Weights of a small CTC audio transcriber.
Training: soap at rate 0.0035, 8200 steps, batches of 128.
Rows from block 3 of a small CTC audio transcriber, named by matrix and row number. Rows with one number within an expert belong to one neuron, the router's apart. Each number is 128 + 32 x the weight over its row's rms, rounded and kept within 0 to 255. All counts start at 0.
Before each expert's rows are labels from the 100 clips, of 14976, where the router gives the expert most weight on average: "loudest" is the band of the loudest frequency at the time of the peak. Only what is clearly more common there than usual is listed. The data: read English sentences (LibriTTS-R). In brackets: how many of the 100.
# router: router (model.blocks.3.mlp.router.weight, 8x192, trained with AdamW), inputs 0-191
# gate: expert gate (model.blocks.3.mlp.gate, 8x192x192), inputs 0-191
# up: expert up (model.blocks.3.mlp.up, 8x192x192), inputs 0-191
# down: expert down (model.blocks.3.mlp.down, 8x192x192, transposed), outputs 0-191

# expert 4
loudest: 250 to 500 Hz (47)
router.4 [108  84 108 178 163 150  77 133  97 189 130 127  83 138 142 177 117  85 120 116 129 145 141  78  67 164  93 108 111 135  95 181  91 154 165  75 122 145 101  97 107 184 148 138 124 128  76 147  99 167  99  93 105 171 121  87 114 175  74  68  87 156 107 103  95 149  41 104 167 161 152  83 122 120 125 161 171 124 149 135  89 155  84  82  95 150 143 155 142  75 104 169 134 163  98 153 123 137 105  86  93 181  98  75 148 121 142  86 128 112 185  86 116 116 126 138 134 133 149 137 177 129 141 126 107  53 176 114  71  96 116 110 133 155 112 156 124 143 122 213  99 113 142 144 110 124  93 106 129 121 175 156 140  95  88 133  72 129 136  84 117 128  75 136  77 130  77 106 186 126 133 116 166 130 146 138 151  69 136 130 168 145  83 110  88 129  62 153 107 117  85 117]
gate.0 [130 117 166 130 117 190  93  98 104 113 119 130 122 167 143 169 176  95 100 132 177 104 117 153 157 157 161 146  90 136 116 127 130 147 112 116 137 148 139 103 132 112 150 118 167 121 187 142 123 107 192 122 154 168 184 107 114  98 162 142 120  50 157 142  60 118 178 131 154 136 199  83 111 140 127  84 114 170 183 157 166 191  84 143 153 108 173 117  93 146 122 106  48  94 180 123 124 118  90 160 219 138 109 117 104 105 123 108  91 158  97 147  69  94  87 126 202  92 146  76 112 136 126 142 103 135 122  97 129 161  82 118 150 173  89 112 186  98 142 130 101 134 132 115 115 139 187 100  99 132  84 118  70 118  93 153  97 131 105 169 125 134 101 207 106 137 123 132 134 183 176 130 163 138 132  82 175 103  80 162  95 117 126 114 167  96  87 160 106  90 148 171]
up.0 [157 119 135 138  99 175 156  93 120 132 132 112  38 165  91 148 149 161 123 178  82 143  95 159 159 196 174 152 129 189 125 123 188 109 159 107 145 183 142  49  66 109 112 141 165 148 107  90 141  87 155 156  81 142 163  98 194 101 102  81 109 126  91  84  86 124 134  77 101  98 134 134 175  90 158  86 150 113 118 149 175  68  82  86  73 177 148 105 159 115 123 150 138  99 140 135  91  71  42 138 104 152 111 108 149 107 140 121  92 143 115 102 120 131 134 160 191 130 115  95 144 107 134 126 127 131 120 111  89 131 149 113 139 143 135 174 204 173 155 127  93 155 108 113 200 176 119 113 164 141 110 141  85 147 118  99  88 181 114 193 115 114 110 144 141 128 152 109 111 155 138 131 124 194 160 108 143 119 101 160 160 116  97 130 108  88 138 153 135 165 138 187]
down.0 [ 68 146 141  84 122 112 127  73 191 148 144 139 139 125 133 137 157 124  56 103 121 158 173 119  58 163 139  55 129 157 138 125  89 128 142  66 139 142  68 172 168 124 135 123 122 159 155 179 119 138 144 139  79 106 121 114  80 154 150 149 147 112 140 200 120 102  99  79 118 160 146 105 143 124 145 125 138 153 152 127 119 106 139 142 212 175 129 127 107 120 120  78 128  85 107 123 178 102 148 172 108 130 153 118 139 149 154 146 131 121  84  92  83 103 115 126 130 100 145 144 114 125 166 165  68 176 137 122 101  60 242  93 157 152  96 141 126 216 150 181 109  99 124 132  88 180 140  90 172 144 102 108  90 172 100 136 134  95  87  72 117  71 144 165  84 105 106 154 130 110 122  78 107 155  75 121 166 136 160 143 124 147 113 136 151 117 173 131 107 122 182 168]
gate.1 [161 130 141 123 149 156 112 171 137  83 146 150 173 167 126 103 127  97 130 100 196 172 185 131 108 120 171  77 117 121 118 113 154 114 154 124 141 127 128  77 171 148 106  97 143  98 107 118  90 165 160 162 183 157  97 187  79 130  95 114 179 142 107 190 154 124 148 187 147 192 105 147 105 144 158 124 113 171 155 105 146 127 199 118 136 109 164  80 170 101 116  89 115  80  99 142 113 148 148 136  85 126 172 104 119  61 131 175 116 118 153 103 147 119 118 149  99 137 133 164 130 198  75  52 143  74 118 182  98 132 180 108 154 124 116  73 132  97 177 149 191 128 118 130 141  65 133  93  82 116 164 115 155 113 152 144  83 168  80  55 198 112 106 195 125 108 121 144 114 155 131 131 134 134 144 154 120 159  97 131 168 124 164  89 116 152 102 105  66 154 128  86]
up.1 [157 124  84 153 103  93 132 173 118 157  79  89  88  88 128  87 154 149 145 117  86  94  60  64 198 142  78 173 159 107 126 125 152  90 188 115 200 105 165 211 111  86 104 183 141 153 175 134 101 107  88 104 125  66  38 134 163  76 175 162 126 124 120  28 147 194 111  97 116  85 132 163 131 173 110 119 133 109 139 127 141 126 134 178 119 155 151 112 116 203 104 172 121 143 146 107 122  93 130 127 121 169 120 151 122 163 129  69 121 139 122 142 181 134 163 127 143  93 107 133 111  87 132 167 125 169  95 106 155 126 158 155 115 119 118 194 136 131  95 121  61  91  84 122 115 192  85 165 131 148 133 116 112 110 164 103 179 116 151 175  99 151 103 147 172 141 107 119 118 116 104 134 129 108 146 110 159 119 144 145 129 136 107  90 153 111 151 170 154 125 126 150]
down.1 [175 150  95 172 128 163 120 133  84 148  77 180 117 147 157 142 176 127  87 155 114  84 160 104  56 146 115 191 160 131 115 156 180 140 112 164 130 166  91  78 180 154 131 103 145  88 142 165 130 124  89 116 121 143  52  88 111 140 174  97 168 101 136 116 147 100 105 113 101 126 118 127 113 163  99 142 162 143 148  97  92 120  91 141 135 111  77  90 159 172 172 115  84 142 145 166 178  96 101 104 126 135 123 126 129 138 131 110 181 164  85 138 172 198 153  79 116 132 105 135 132 119 119  34  98  72 117  97 114 122 148 105 130  78 191 119 160 108 138 110 112 101 178 130 128 131 108 101  67  86  66 129 161 142 108 183 151 168 131 107  98  90  98 133 189 181  91 101 149 144 104 129 129 106 225 115 107 126 171 149 158  98  69 125 140 133  97 132  82 149 112 160]
gate.2 [147 143 119 131 157 192 147 159  62 118 142 111 150  64  71 182 151 101 155  75 178  94 135 161  95 109  89 142 154 121 146 149 133 118 125 106  94 136 132 130 115 144 139 158  87 104 118 134 164  99 127 145 114 135 131 137 166 127 174  88 120 108 153 174  93 137  93 160  66 120 113 147  81  97 121 194 124 175 183 148 139 137 165 173 168 116 105  70 113 150 152 210  76 170  92  82 126 115 144 120 161 199 140 109  85  99 151 125 152 142 124 157 140 153 186 186 107 114  95 130 102  56  96 138 148 116 123  80 131 101 139 150 119 133 101 191 143 126 113 171 118 143 174 102 133 163  96 125  96 139 116  79 166  90 111  94 130 113 165 107 136 127 104 165 165  83  89 213  41  97 114 101 170 180 130  88 123 171  69 105 150 121 116  95  83 102 154 120 146 136 117 117]
up.2 [138 174 123 169 130 114 101 116  34 119 140 154 160 128 110 124 107 143 151 119  85 161 135  77 221 127 170 168 122 105 141 131 125  79 123 145 110 108  85 159 118 127 164  85  94  75 131 142  82 134 191  92 139 160 109 142 120  86 142 166  52 166 122 101  96 125 181 114 113 115 168 151 115 118  85  48 126 129 159 136 128  81 100 108  85 131 143  99 168 114 140  59 164 128 144 127 163 146 103 150 100 146  94 123  55  56 132 112  99  65 163 110 116 151 137 141  90 158 118 151 124 146 160 155 101 149 104 168 133 139 107 143 168 126 108 126 157 152 146 149 100 162  66 107 142 153 139  94 104 127 126 186 134 215 126 158 149 144  95 121 139 157 165 156  65 175  98 173 145  92 138 107 116 111  40 170 128  93 180 113  99 138  90 145 135 160 123  88 153 155 142  90]
down.2 [122 144 169 114 107 109 117 131 151 156 132 147 131 165 145 136 125 154  64  65  91  99 138  90 126 166  94 108 142 150 149 126 175 147  86 142 155 135 147 134 138 118 120 118 139 180 123 151  74 170 115 102 145 155 101 104 151 119 161 146 137 160 153 178 126  76 116  74  64  68 113 150 149 140 117 191 149  86 125 142 137 122 162 133 185 190 142 174 154 125  36 102 144 161 166 103 124 109 152 123 145 163  69 127 165 143 112 176 112 203 108 123 150  96 149 150 147 119 133 130 164 196 154  73 114 191 162  86 120 184 108 142 163 113 125 146 141 163 199 149  87 108 142 177 116 122  96  97  67 141 100 127  58  79 106  52 149 158 127 139 139  95 108  83 121 107 142  98  65 108 111 141 117 122 135  71  91 120 165  91  94 110 121  79  85  91  94  88 154 137 108 154]

# expert 7
loudest: 4000 to 8000 Hz (71)
router.7 [198 122  76 112  88 127 151 102 142 147  82 153 155 128 122 125  84 128 127 161  83 169  86  86 162 172  80  92 110 125 122 127 105 131 118 132 105  77  69 168 111 120 180 140 164 104 126 144 137 142  99 155 135 121 128 105 143  64  71 113  83 130 137  97 129 107 110 138 186  95 155 178 164 168 120 129 128 134 142 156 181 149 140  92 150 113 111 175 154 111 111 109 147  80 143 152 105 127 136  78 142 142 146 127 121 150 145 144  86 163 159 166 129 128 146  70 173 128 122 139  78 166 114 111 145 152  77 110 149 137  83 151 104 178 116  93 136 120 130 156 108  70 169  77 152 114  93 179 169  88  66 152 117  82 161 131 148 109  86 149 108 129 112 133 190  61 155 205  20 118 139 117  97 100  94 128 113 116 127 179 129  85 154 152 120  64 120 177  88 127 203  88]
gate.0 [178  96 114 124 134 117 115 115 113  98  63  82  92  88 162  92 185 152 173 121  98 127 159 112 142 102 187 118 133 148 103 143 123  79 132 113 122 153 187 105 117 160 190 112 124 136 160 100 127 115 153 136 155 184  80 166  94 119  83 137 115 162 142 120 189 109 100 180 177 112 109 110 120 114 117 179 111 125 129  99 103 111 145  90 133 113 148 149 143 121 177 182 146  92 194 138 128 121 162 105 128 150 128 147 115  52 136 167 151 159 183 132 113 160 135 121 161 120  83 109 169 184 130 147  82  84 145 166 139  88 194 136  98 102 123  94 128 116  73 126  72 141 135 139 169  95  74 157  92 165  78  63  87 132 103  95 118 174  96 142 133 137 117 154 145  95 117 175 181 173  99  42 109 164 122 124 153  87 128 159 120 139 129 125 159 135 231 112 175 145 104 100]
up.0 [172 123 119  96 169 100 156 116  97 159  58 140 126 115 117 101 160 104 148 142  98 120  97 147 133 134 191 113 110 152  58 173 109 120 178 146 156 139 150 109 127 128 183 132 110 156  87 116  86 189 139 126 131 113 111  69  93  80 139 167  95 145 108 148 146 120  95 148 155 144 142 143 123 175 129 127  78 150 174 149  97  89 104  62  93 149 133 110 133 110 155 121  84 121 185 132 146 120 125  91  82 216 128  73 177 116  51 184 113 153 171 146  71  93 132 107 177 122  83 104 143 103 117 136 157 113 109 160 145 126 151  96 140  97 130 138 127 120 150 140  59 126 141 188 144 131 113 169 130 124 118 109  77 131  69  82 116  63 158 155 140 126 111 149 158  86  97 146 198 176 140  84 122 163 130  97 158  47 135 182 127 145 176 112 126  97 149  68 188 126 156 132]
down.0 [ 93 145 112 160 146 123  90 177 147 118 126 114 158 183 130 158 118 128 118 161 160 114 110 100 184 147 181  85 127 110 148 133 172 105 161 136 108 125 133 138 181 198 126 115 140 105 101 179  90 172 111 199  89 125 142 114 119 175 137 163 126 137 121 135 124 181 100 105 175 124 162 176 156 167  88 115 172 116 117  42 177 120 151 119 156 154 177  89 108 120 153 139 118 103 137 125 167 126  92 163 128 112  75 121 148 139 121  91 198 115 136 150 146 108 125 118 146 101  93 153 142 121 161  97 112 132 188 110 113 185 160 190 190  93 140 119 144 138 129 178 113  65 108  97 198 161  92 112  70 129 181 144 114 111 112  70 146 150 143 183 113 139 174 108 146 102  83 241 170 106 143  95 168 148 122  66 150 112 152 138 161 164 125 127 142 135  88 127  64 132 146 133]
gate.1 [151 119 109  80 117 161 139 213 117 125  80 106 115 105 124 160 119 165 128 116 176  85 133 179 136 171 142 145  63 180 107 145 155 134 199 147 117 131 144 127 180 133 159 119 122 122 128 154  82 111 136  99  96 132  79 147 156 123 118 168 106  82 142 151 158  99 114 122  81 143 130 130  85 146 155 182 125 153 130 154 117 167  93 168 180 165 112  72 156 156 172  93 113 130 130 111 104 152 141  99 155  79 126 105 123 119 159 155  76  87 112  77 157  67 150 101 108 153 208  31 133 103  69 131 122 133 132 114 103  58 141 158  75  93 129 137  83 152 112 110 122 146 156  82 119 125 112 131 190  85 121 150 138 146 133  82 174 153 100 160 132 138 109  97 161  88 142 103 119  91 196 115 152  83 151 132 127  63 122 139 232  95 130 132 129 147 151  99 139 164 168 156]
up.1 [149 140 130  89 131 125 103 134 138 112 102 159 146 165 119 133 164  99 116 157  93 141 110 163 110 135 132  72  65 137 143 135 112 132 136 164 133 126 156  99  46 129 174  92  70  84 128 138 121  74 143  75 105 132 128 131  59  86 130 141 110 137 106  83 142  53 134 149 126 133 138 128 115 120 116 163 123 130 186  73 162  82 106  97 106 143 104 107 141 138 162  67  92 101  99 178 142 157 132 123 114 113 144 145 102 110 111 105 185  95 138  65 169 107 115  81 117 111 181 183 124  67  95 126 163 183 137 121 140  85 156 163 115 109 107 142 133 191 162 116 172 129 135 127 184  96 142 142 108 114 165 129  92 131 189  82 189 179 111 139 120 159  41 144 187 132 162 108 134  70 153 107 187  99  82 191 177  69 126  94 115  86 138 131  90 149 149 191 106 136 122 114]
down.1 [150  94 140 124 100  55  68 183 129 162 115 153 106 103  51 118 144  52 129 159 151 143  91 176 134 159 166 118 186 147 129 145 111 177 112 173  86 166  94 167  96 147 131  86 111  88 135  89 174 107 164 207 139 148 118 115 177 153 193 160 111 120 110 125 112 115 116 130 117 103  79 140 188 111 110 143 170 146 132 187 135 192 123 149 152 144 100 111 148 188 163 116  90 150 116 205 136 128 102 141  96 182 163 134  94 130 154  98 117 118 148  92 135 173 118 119 108 116 108  94 107 124 102 146 107 124 143 108 153 109 123 148 161 117 165 132 162 197 139 122 127 119 145 208 156 180 158  98 161 144 147 107 106 167 178  82 133 155  99 138 124 135 148  99 178 130 114 114 126 184 117 133 173 139 119 142 163 146 191 157 105  87  99 147 118 161 118  81  81  64  64 109]
gate.2 [108  90 141 123 156 132 125  99  81  89 119 132 143 145 136  59 159 104 162 116 140  97 169 136 183 127 164  28 154 136 175 126 155  99 116 162  54  83 169 169 133 131 102 131 102 126 142 105  94 140 155 170  82 170 117 186 188 167 104 114 134 128 134  72 124 159 214 109 148 154 178 194 154  87  80 145  47  87  96 147 128 165 171 100 137 168 124 119 168 112 154 127 132 136 156 116 146 129  75  93 138 165 148 141 126 170 134  97 147  98 105 124 125 168 138 115  79 131 113  79  95 136 161 115 158 137 112 105 110 131 134  77  67 143 127  96 128  90 169 100 138 172 153 177 151 101 139 133 122 150 112 117 119 166 156 121 157 132 127  89 105  40 138  81 169 106 193 154 109 104 106 129  76 117  88 135 141 126 111 144 123  77 170 133 135 150 168  73 149 129  69 147]
up.2 [177  58 143 133 178 151  98 145 126 146 118 127  98 159 112 120 121  74 156 139 149 179 100 115  96 157 160 133 105 138 170 104 135 162 112 130  78  80 123 127 100 164 114 120 127 127 134 125 110 110 158 181 123 152 132 140 165 176 126 129 153 163 124  95 169 118 178 104 203 164 166 134  95 144 165 211  91  82  91 118 143 190 109 159  92 191 156 107 106  73 137 146 152 132 121 169 117 128  56 113 132 134 131 166 163 171 152 154 129 134  87 114 155 145 128 106 111  75  95 112 123 152 126  61 174 156 136  92  92 168 122 166 117 186 144  99  72  66 130 151 135 126 172 168 154  41 155 162 138 119  36 136  96 159 128 124 131 170 105  79  97 105 106 117 141 133 190 143  66  91 142 182 160 104 111 103 161 101 103 145 153  89 172 159 149 144 135  98 122 117  98 121]
down.2 [133 163 107 195 105 140  33  96 198 164 114 107  84 159  77 182  89 166 161 130 166 146  94 148 178 105 108  76 113 118 121 120 133 142  70  94  56 110 110 119  89 107 168 150 166 120 140 112 127 152 135  86 109 139 132 100  68 113 147 146 149 126 111 102 115 132  60 145 101 187 126 183 119 161 146 106  90 110 138 106 120 118 151 127 118  70 136 199 126  97  95 168 178 139 146  53 130 158 142  87 123 156 122 114 116 116 129 155 134 128 148  97 121 155 148 197 216 167 141 173  70 139 115 136 139 136 128 137 139 156 130 191 110 139 180 124 153 140  99 128 134 164 168 151  93  55 139 159  89 115  53 116  87 117  92 132 131  66 193 154 118 131 152 122 133 157 110  79 128 143 128  71 159 130 164 146 123 107 152 150  93 115 121 156  86 150 110 130 121 161 116 111]

# expert 6
loudest: 250 to 500 Hz (42)
router.6 [123  90  70 143  99 125 153  86 142 159 156 161 115 157 129 139 144 111 145  90 130 125 164 164  88 116 145 167  44 154 106  94 156 157 106 187 151  96 157 167  94 121 121 107 155 135 178 183 102 162  53 124 118 104  99 125 151  92 132 160 106 138  89 100 156 179  33 102 108 112 146 123 127 165 100 170 154 147 105 121 119 111 109 130 161 122 133 182 154 143 146 113 113 142  83  68 153 119 221 128 166  84 105 152 113 127 172 127 167  86  60 151 159 185 133 150 185 139 102 119 113 207 144 152 104 144 122 178  80 107 112 123 124 202 120 139 131 161 101  85 149 116  99 136 179 105 124 120 149  91 187 109 172  63 147  55 160 117 150  58 168  96 114 106 103 174 124  60 124 138 139 136 146 140 159 122 112 159 159 152 148 127 160 132 153 135 124 125 131 133 145 125]
gate.0 [103 151 113 143 111  97 169 133 139 151  89 148 170 143  82 104 129 197 198 163 133 130  91 175 109 105 115 139 125 142 175 146  45 151 114 129  95 140 137 148 198 117  94  86  97 124 154 112  97  58 143 156 122 132 101 120 123 196 129 111 136 132  58 125  71 100 132 140 108  86 169 120 152 121 124 118 107 145  95  55 101 106 148 131 119 118 132 102 135 110 151 140 179 141 147 112 104 135  71 100 173 111 124 145 122 140 134  94  91  74 128 115  74 152 158 115  71 154 146 134 180  40 142 136 128 102 179 129 104 166 142 195 151 128  83 153 123  67  74 109  77 131 129 154 113 145  27 158 106 141 103  77  88 144 125  80  87 179 112 176 145 127 129 113 120  86  85 104 104 127 134 142 109 113 130 166 110  87 157 139  92 140 126  74 190 150 179 119 144 147 150  94]
up.0 [127 113 119 124  77 169 134 159 127  82 203 136 153 109 126 156 152  90  91 130 155 135 138 130 173 147 158 188 128 116  66 106 182 129 129 112  83 123 170 122  65 151 140 165 142  90  97 135  96 207 113 147  98 142 118 119 111 103  57 142 128 132 148 129 166 142 138 112 110 194 157 156  69 111  77 184 151 132 149 158 143 167 131 129 153 127 150 142 127 157 105 142 123 118 113 151  99 124 183 143 152 162 105 148 105  89 179 165 110 146 111 109 133  94  81 121 188  57 126  93  65 182 109  87 109 134  83 123 115  88 144 104 174 135 168 122 149 144 168 130 152  68  74  98 139 119 224 120 144  86 111 171 132 131 114 197 147 109 109 118  78 127 195 145 149 114 210 167 127  96 154 123 141 139  88 128 138 152 100 134 135  83 141  87 108  98  61 104  89 126 115 101]
down.0 [154 134  73 111 173 160 129 100 113 202 128 133 159 223 130 167 126 158 111 148  89  70 130 156 119 131 104 140 170  65  63 159  72 102 128 142 150 112  94 100 164  98  85 182 117 170  59  96 138 111 101 152 141 142 133 141 165  83 156  67 109 137 169  93 142 166 111 141 195 115 154 121 125  83 160 151 177 126 198 121 153 125 130 118 114  35 197 135 125 164 100  94 122 113 136 126 126 157 130 173 193  91 105  87 139 107 126  98 129 110  80 104 162 149 136 132 141 122 137 132 138 145 138 122 162 140 189 149 113 160 150 122 126 118 171 128 119  90 134 162  80 106 109  69 136 182 119 117  82 134 100 164  96  99 164  90 113 131 150 114  92 112 118 192 148 146 155 144 136 108 148 109  73 125 173  92 145 125  79 121 137 135 139 114 141 121 102 179 113  78 182  59]
gate.1 [133 163 145  96 173  99 108 134 114 121 165 169 131  90  83  93 124 168 121 124 126 150 106 129 131 171 173 150  99 142 151  89 108 131 129  58  96 124 156 190 141 156  52 153 205 141  88 119 169 109 122 180 142 127 102 119  73  84 184 110 112 111 122 124 141 118 122 134 162 117 144 203 130 165 136 121 102 125  94 166 124 103 105  99  92  94  63  78 130 124 157 153  94 130 154 166  62 126 137 107 118 139  83 124 151 155 107 142 124 103 165 101 119 193 105 172 122 141 130 110 109 143 143  87 105 120 165 137 116  75 150 131 120  99  86 173 131 147 158  86 122 202 173 114 121 157 122 149 113 131 165 100 134 109 129 101 177 119 162 169 142  89 150 154 182 107 184 214 105 119 102  92 138  88 184 156 181 115 113 139  67 174 150 141 141  76 191 133 149 220 144 133]
up.1 [106  88 101 111 137 134 164 170 142 115 110 135 158 139 135 189 120 156  90  86 124 150 140  82 119 105 104 126 132 142 119 135 166  82 113 143 173 122 126  75  77 161  73  76 115 162 151 121  90 131 132  96 147 204 123 114 132 118 106 136 180 154 160  99 100 163 128 107 155 119 179 113 140 103 115 139 108 114  79 125 142 116 136 107  90  53 152 162 154 121 163  94 135 130  74 113 177 110 181  94 105  51 181 145 124  83 137 151  91 149 131 126  57 105 150 112 137 136 136 146 147 153 135  84 107 162 181 147 184  80  97 132 127  98 192 100 135 114 136 127  89  79  71  89 123 113 214  96 159 109  76 115 120  83  57 106 109 139  96  80 107 172  77  84  64 187  74 147 182 127 102 116 112 103  83 138 128  89 130 164 114 105 105 158 136 148 106 113 148  69 115 121]
down.1 [157 115 173  72 130 109 140  81 108 124 100 142 119 106 136 144  58 142 175 187 153 154 144 113  72  82 129  94  90  99 152 104 143  71 123 107 167 148 123  98  83 113  96 136 141 152 123 153 186  62 107 176 139 125 103 108 146 125 132 123 137 202 102 111 111 138 137 132 123 166  82 110 141 156 147 175 160 134 162  71 144  78 127 153 193 155 128  79 117 188 127 130 178  79 125 145 143 133 153 142 116 169  54 173 108 150 129 184 146 179 131 127 130 102 153 116  64 109 149 149 117 131 141  75  78 155 126 123 120 116 140 153  99 139 164 157 121 130 149 131 214  51 132 166 137  50 161 149 165 151 144 170 174 161 183  85 121  73 151 135  66 123 131 121  74 176  83 141 167 136 124  97 150 137 109 155 151 149 151 105 119 115 111 129 115 103 139 181  99 142 108  68]
gate.2 [110 122 143 119 124 209 125 138 140 157 102 121 124  75  91 116 140 127 130 120 126 183  82 138 158  92 152 116 121 157 111 177 119 101 115 106 143 164  91 134 146 168 151 172 109 118 211 128  85  44 106 125 176 139  81 144 108 102 167 139 166 122  73 157 111 103 155 148 146 135  87 123 130 161  57 164  90 139 110 207 139 180 137 132 116  89  85 137 135 106 137 107 121  45 129 109 196  38 118 103  96  86  96 116 125 147 156 163 133 150 128  62 117 108 160  88 130 126 152 173 133  97  72 132 140 164  93 154 105 134  71 102 101 110 119 130  81 130 119 161  86  89 182 176  76 189 133 157 157 115 148 192 132 130 164 115 133 159 118 157 127 162 116 145 163 126 111 132 140 120 139 132 135 124 162 159 134 121 167 121  89  89  78 166 140 176 123  99 120 149 193 195]
up.2 [130  81 171 109  83 123  92 101 140  99 133 130 103 113  93 198 150  96 119 101 133 164 159 154  51 125 103 112 139 132 121  94  71 187 169 130  90 133 154 124 149 164 128  71 131 142  49 138 137 117 112  96  84  96 155 147  90 178 144  59 100  89 148 100 132  84 135 210 149  81 132 140 108 141 131 129 141 173  69 135 165 157 161 134 132 108 126 153 155 105 142  90 155 149 159 135  91 185 187 140 115 104  85  95 127 121 127 172 111 187 122 185 157 113 127 139 177  98 185 123 137 136 135 164 112 136 150 106 131 131 104 168  84 126  92 141 137 107 131 110 125 175 128 122  92 149 134 116 155  99 101 115 136 137  98  75 126 162 110 154 152 180 119  77 174 126 101 119  89 166 185  39 138 161 150 143 138 110  75  68 129 155 126  41  99  86 155 106 146 188 143 101]
down.2 [134 123 176 184 103 142  96 122 106 104 147 128  40 172 118 178 106 149 102  91 145 175 143 128 137 113 132  86  93 167 135  95 150  96 112 106 104 130 108 186 115  90 173  72 158 127 187 112 115 101 167 162  94  82 102 125 117 146 118  90 114 141 206 119 150 153 147 153 125  99 123 129 129 149 132 137 114 151  95 108  86 119 123 152 164 149 111 103 158 150 118 134  89 142 116  94 102 153 166 152 154 149  87 142 148  60 171 132 140 141 129 157 183 113 143 135 148  96 160  41 145 138 149 142 123 139 138 128 145 116 125 128 122 156  87 115 122 104 129 165 163 158 154 158 189  84 139 169 113 137 169 112 105 110 103 177 131 108 123 255 158  74  58  89 137 114 109 153  83 162  83 144 188 207 160  67 123 130  92 137 104 100  98 153 164 122 139 155  84 111 107 182]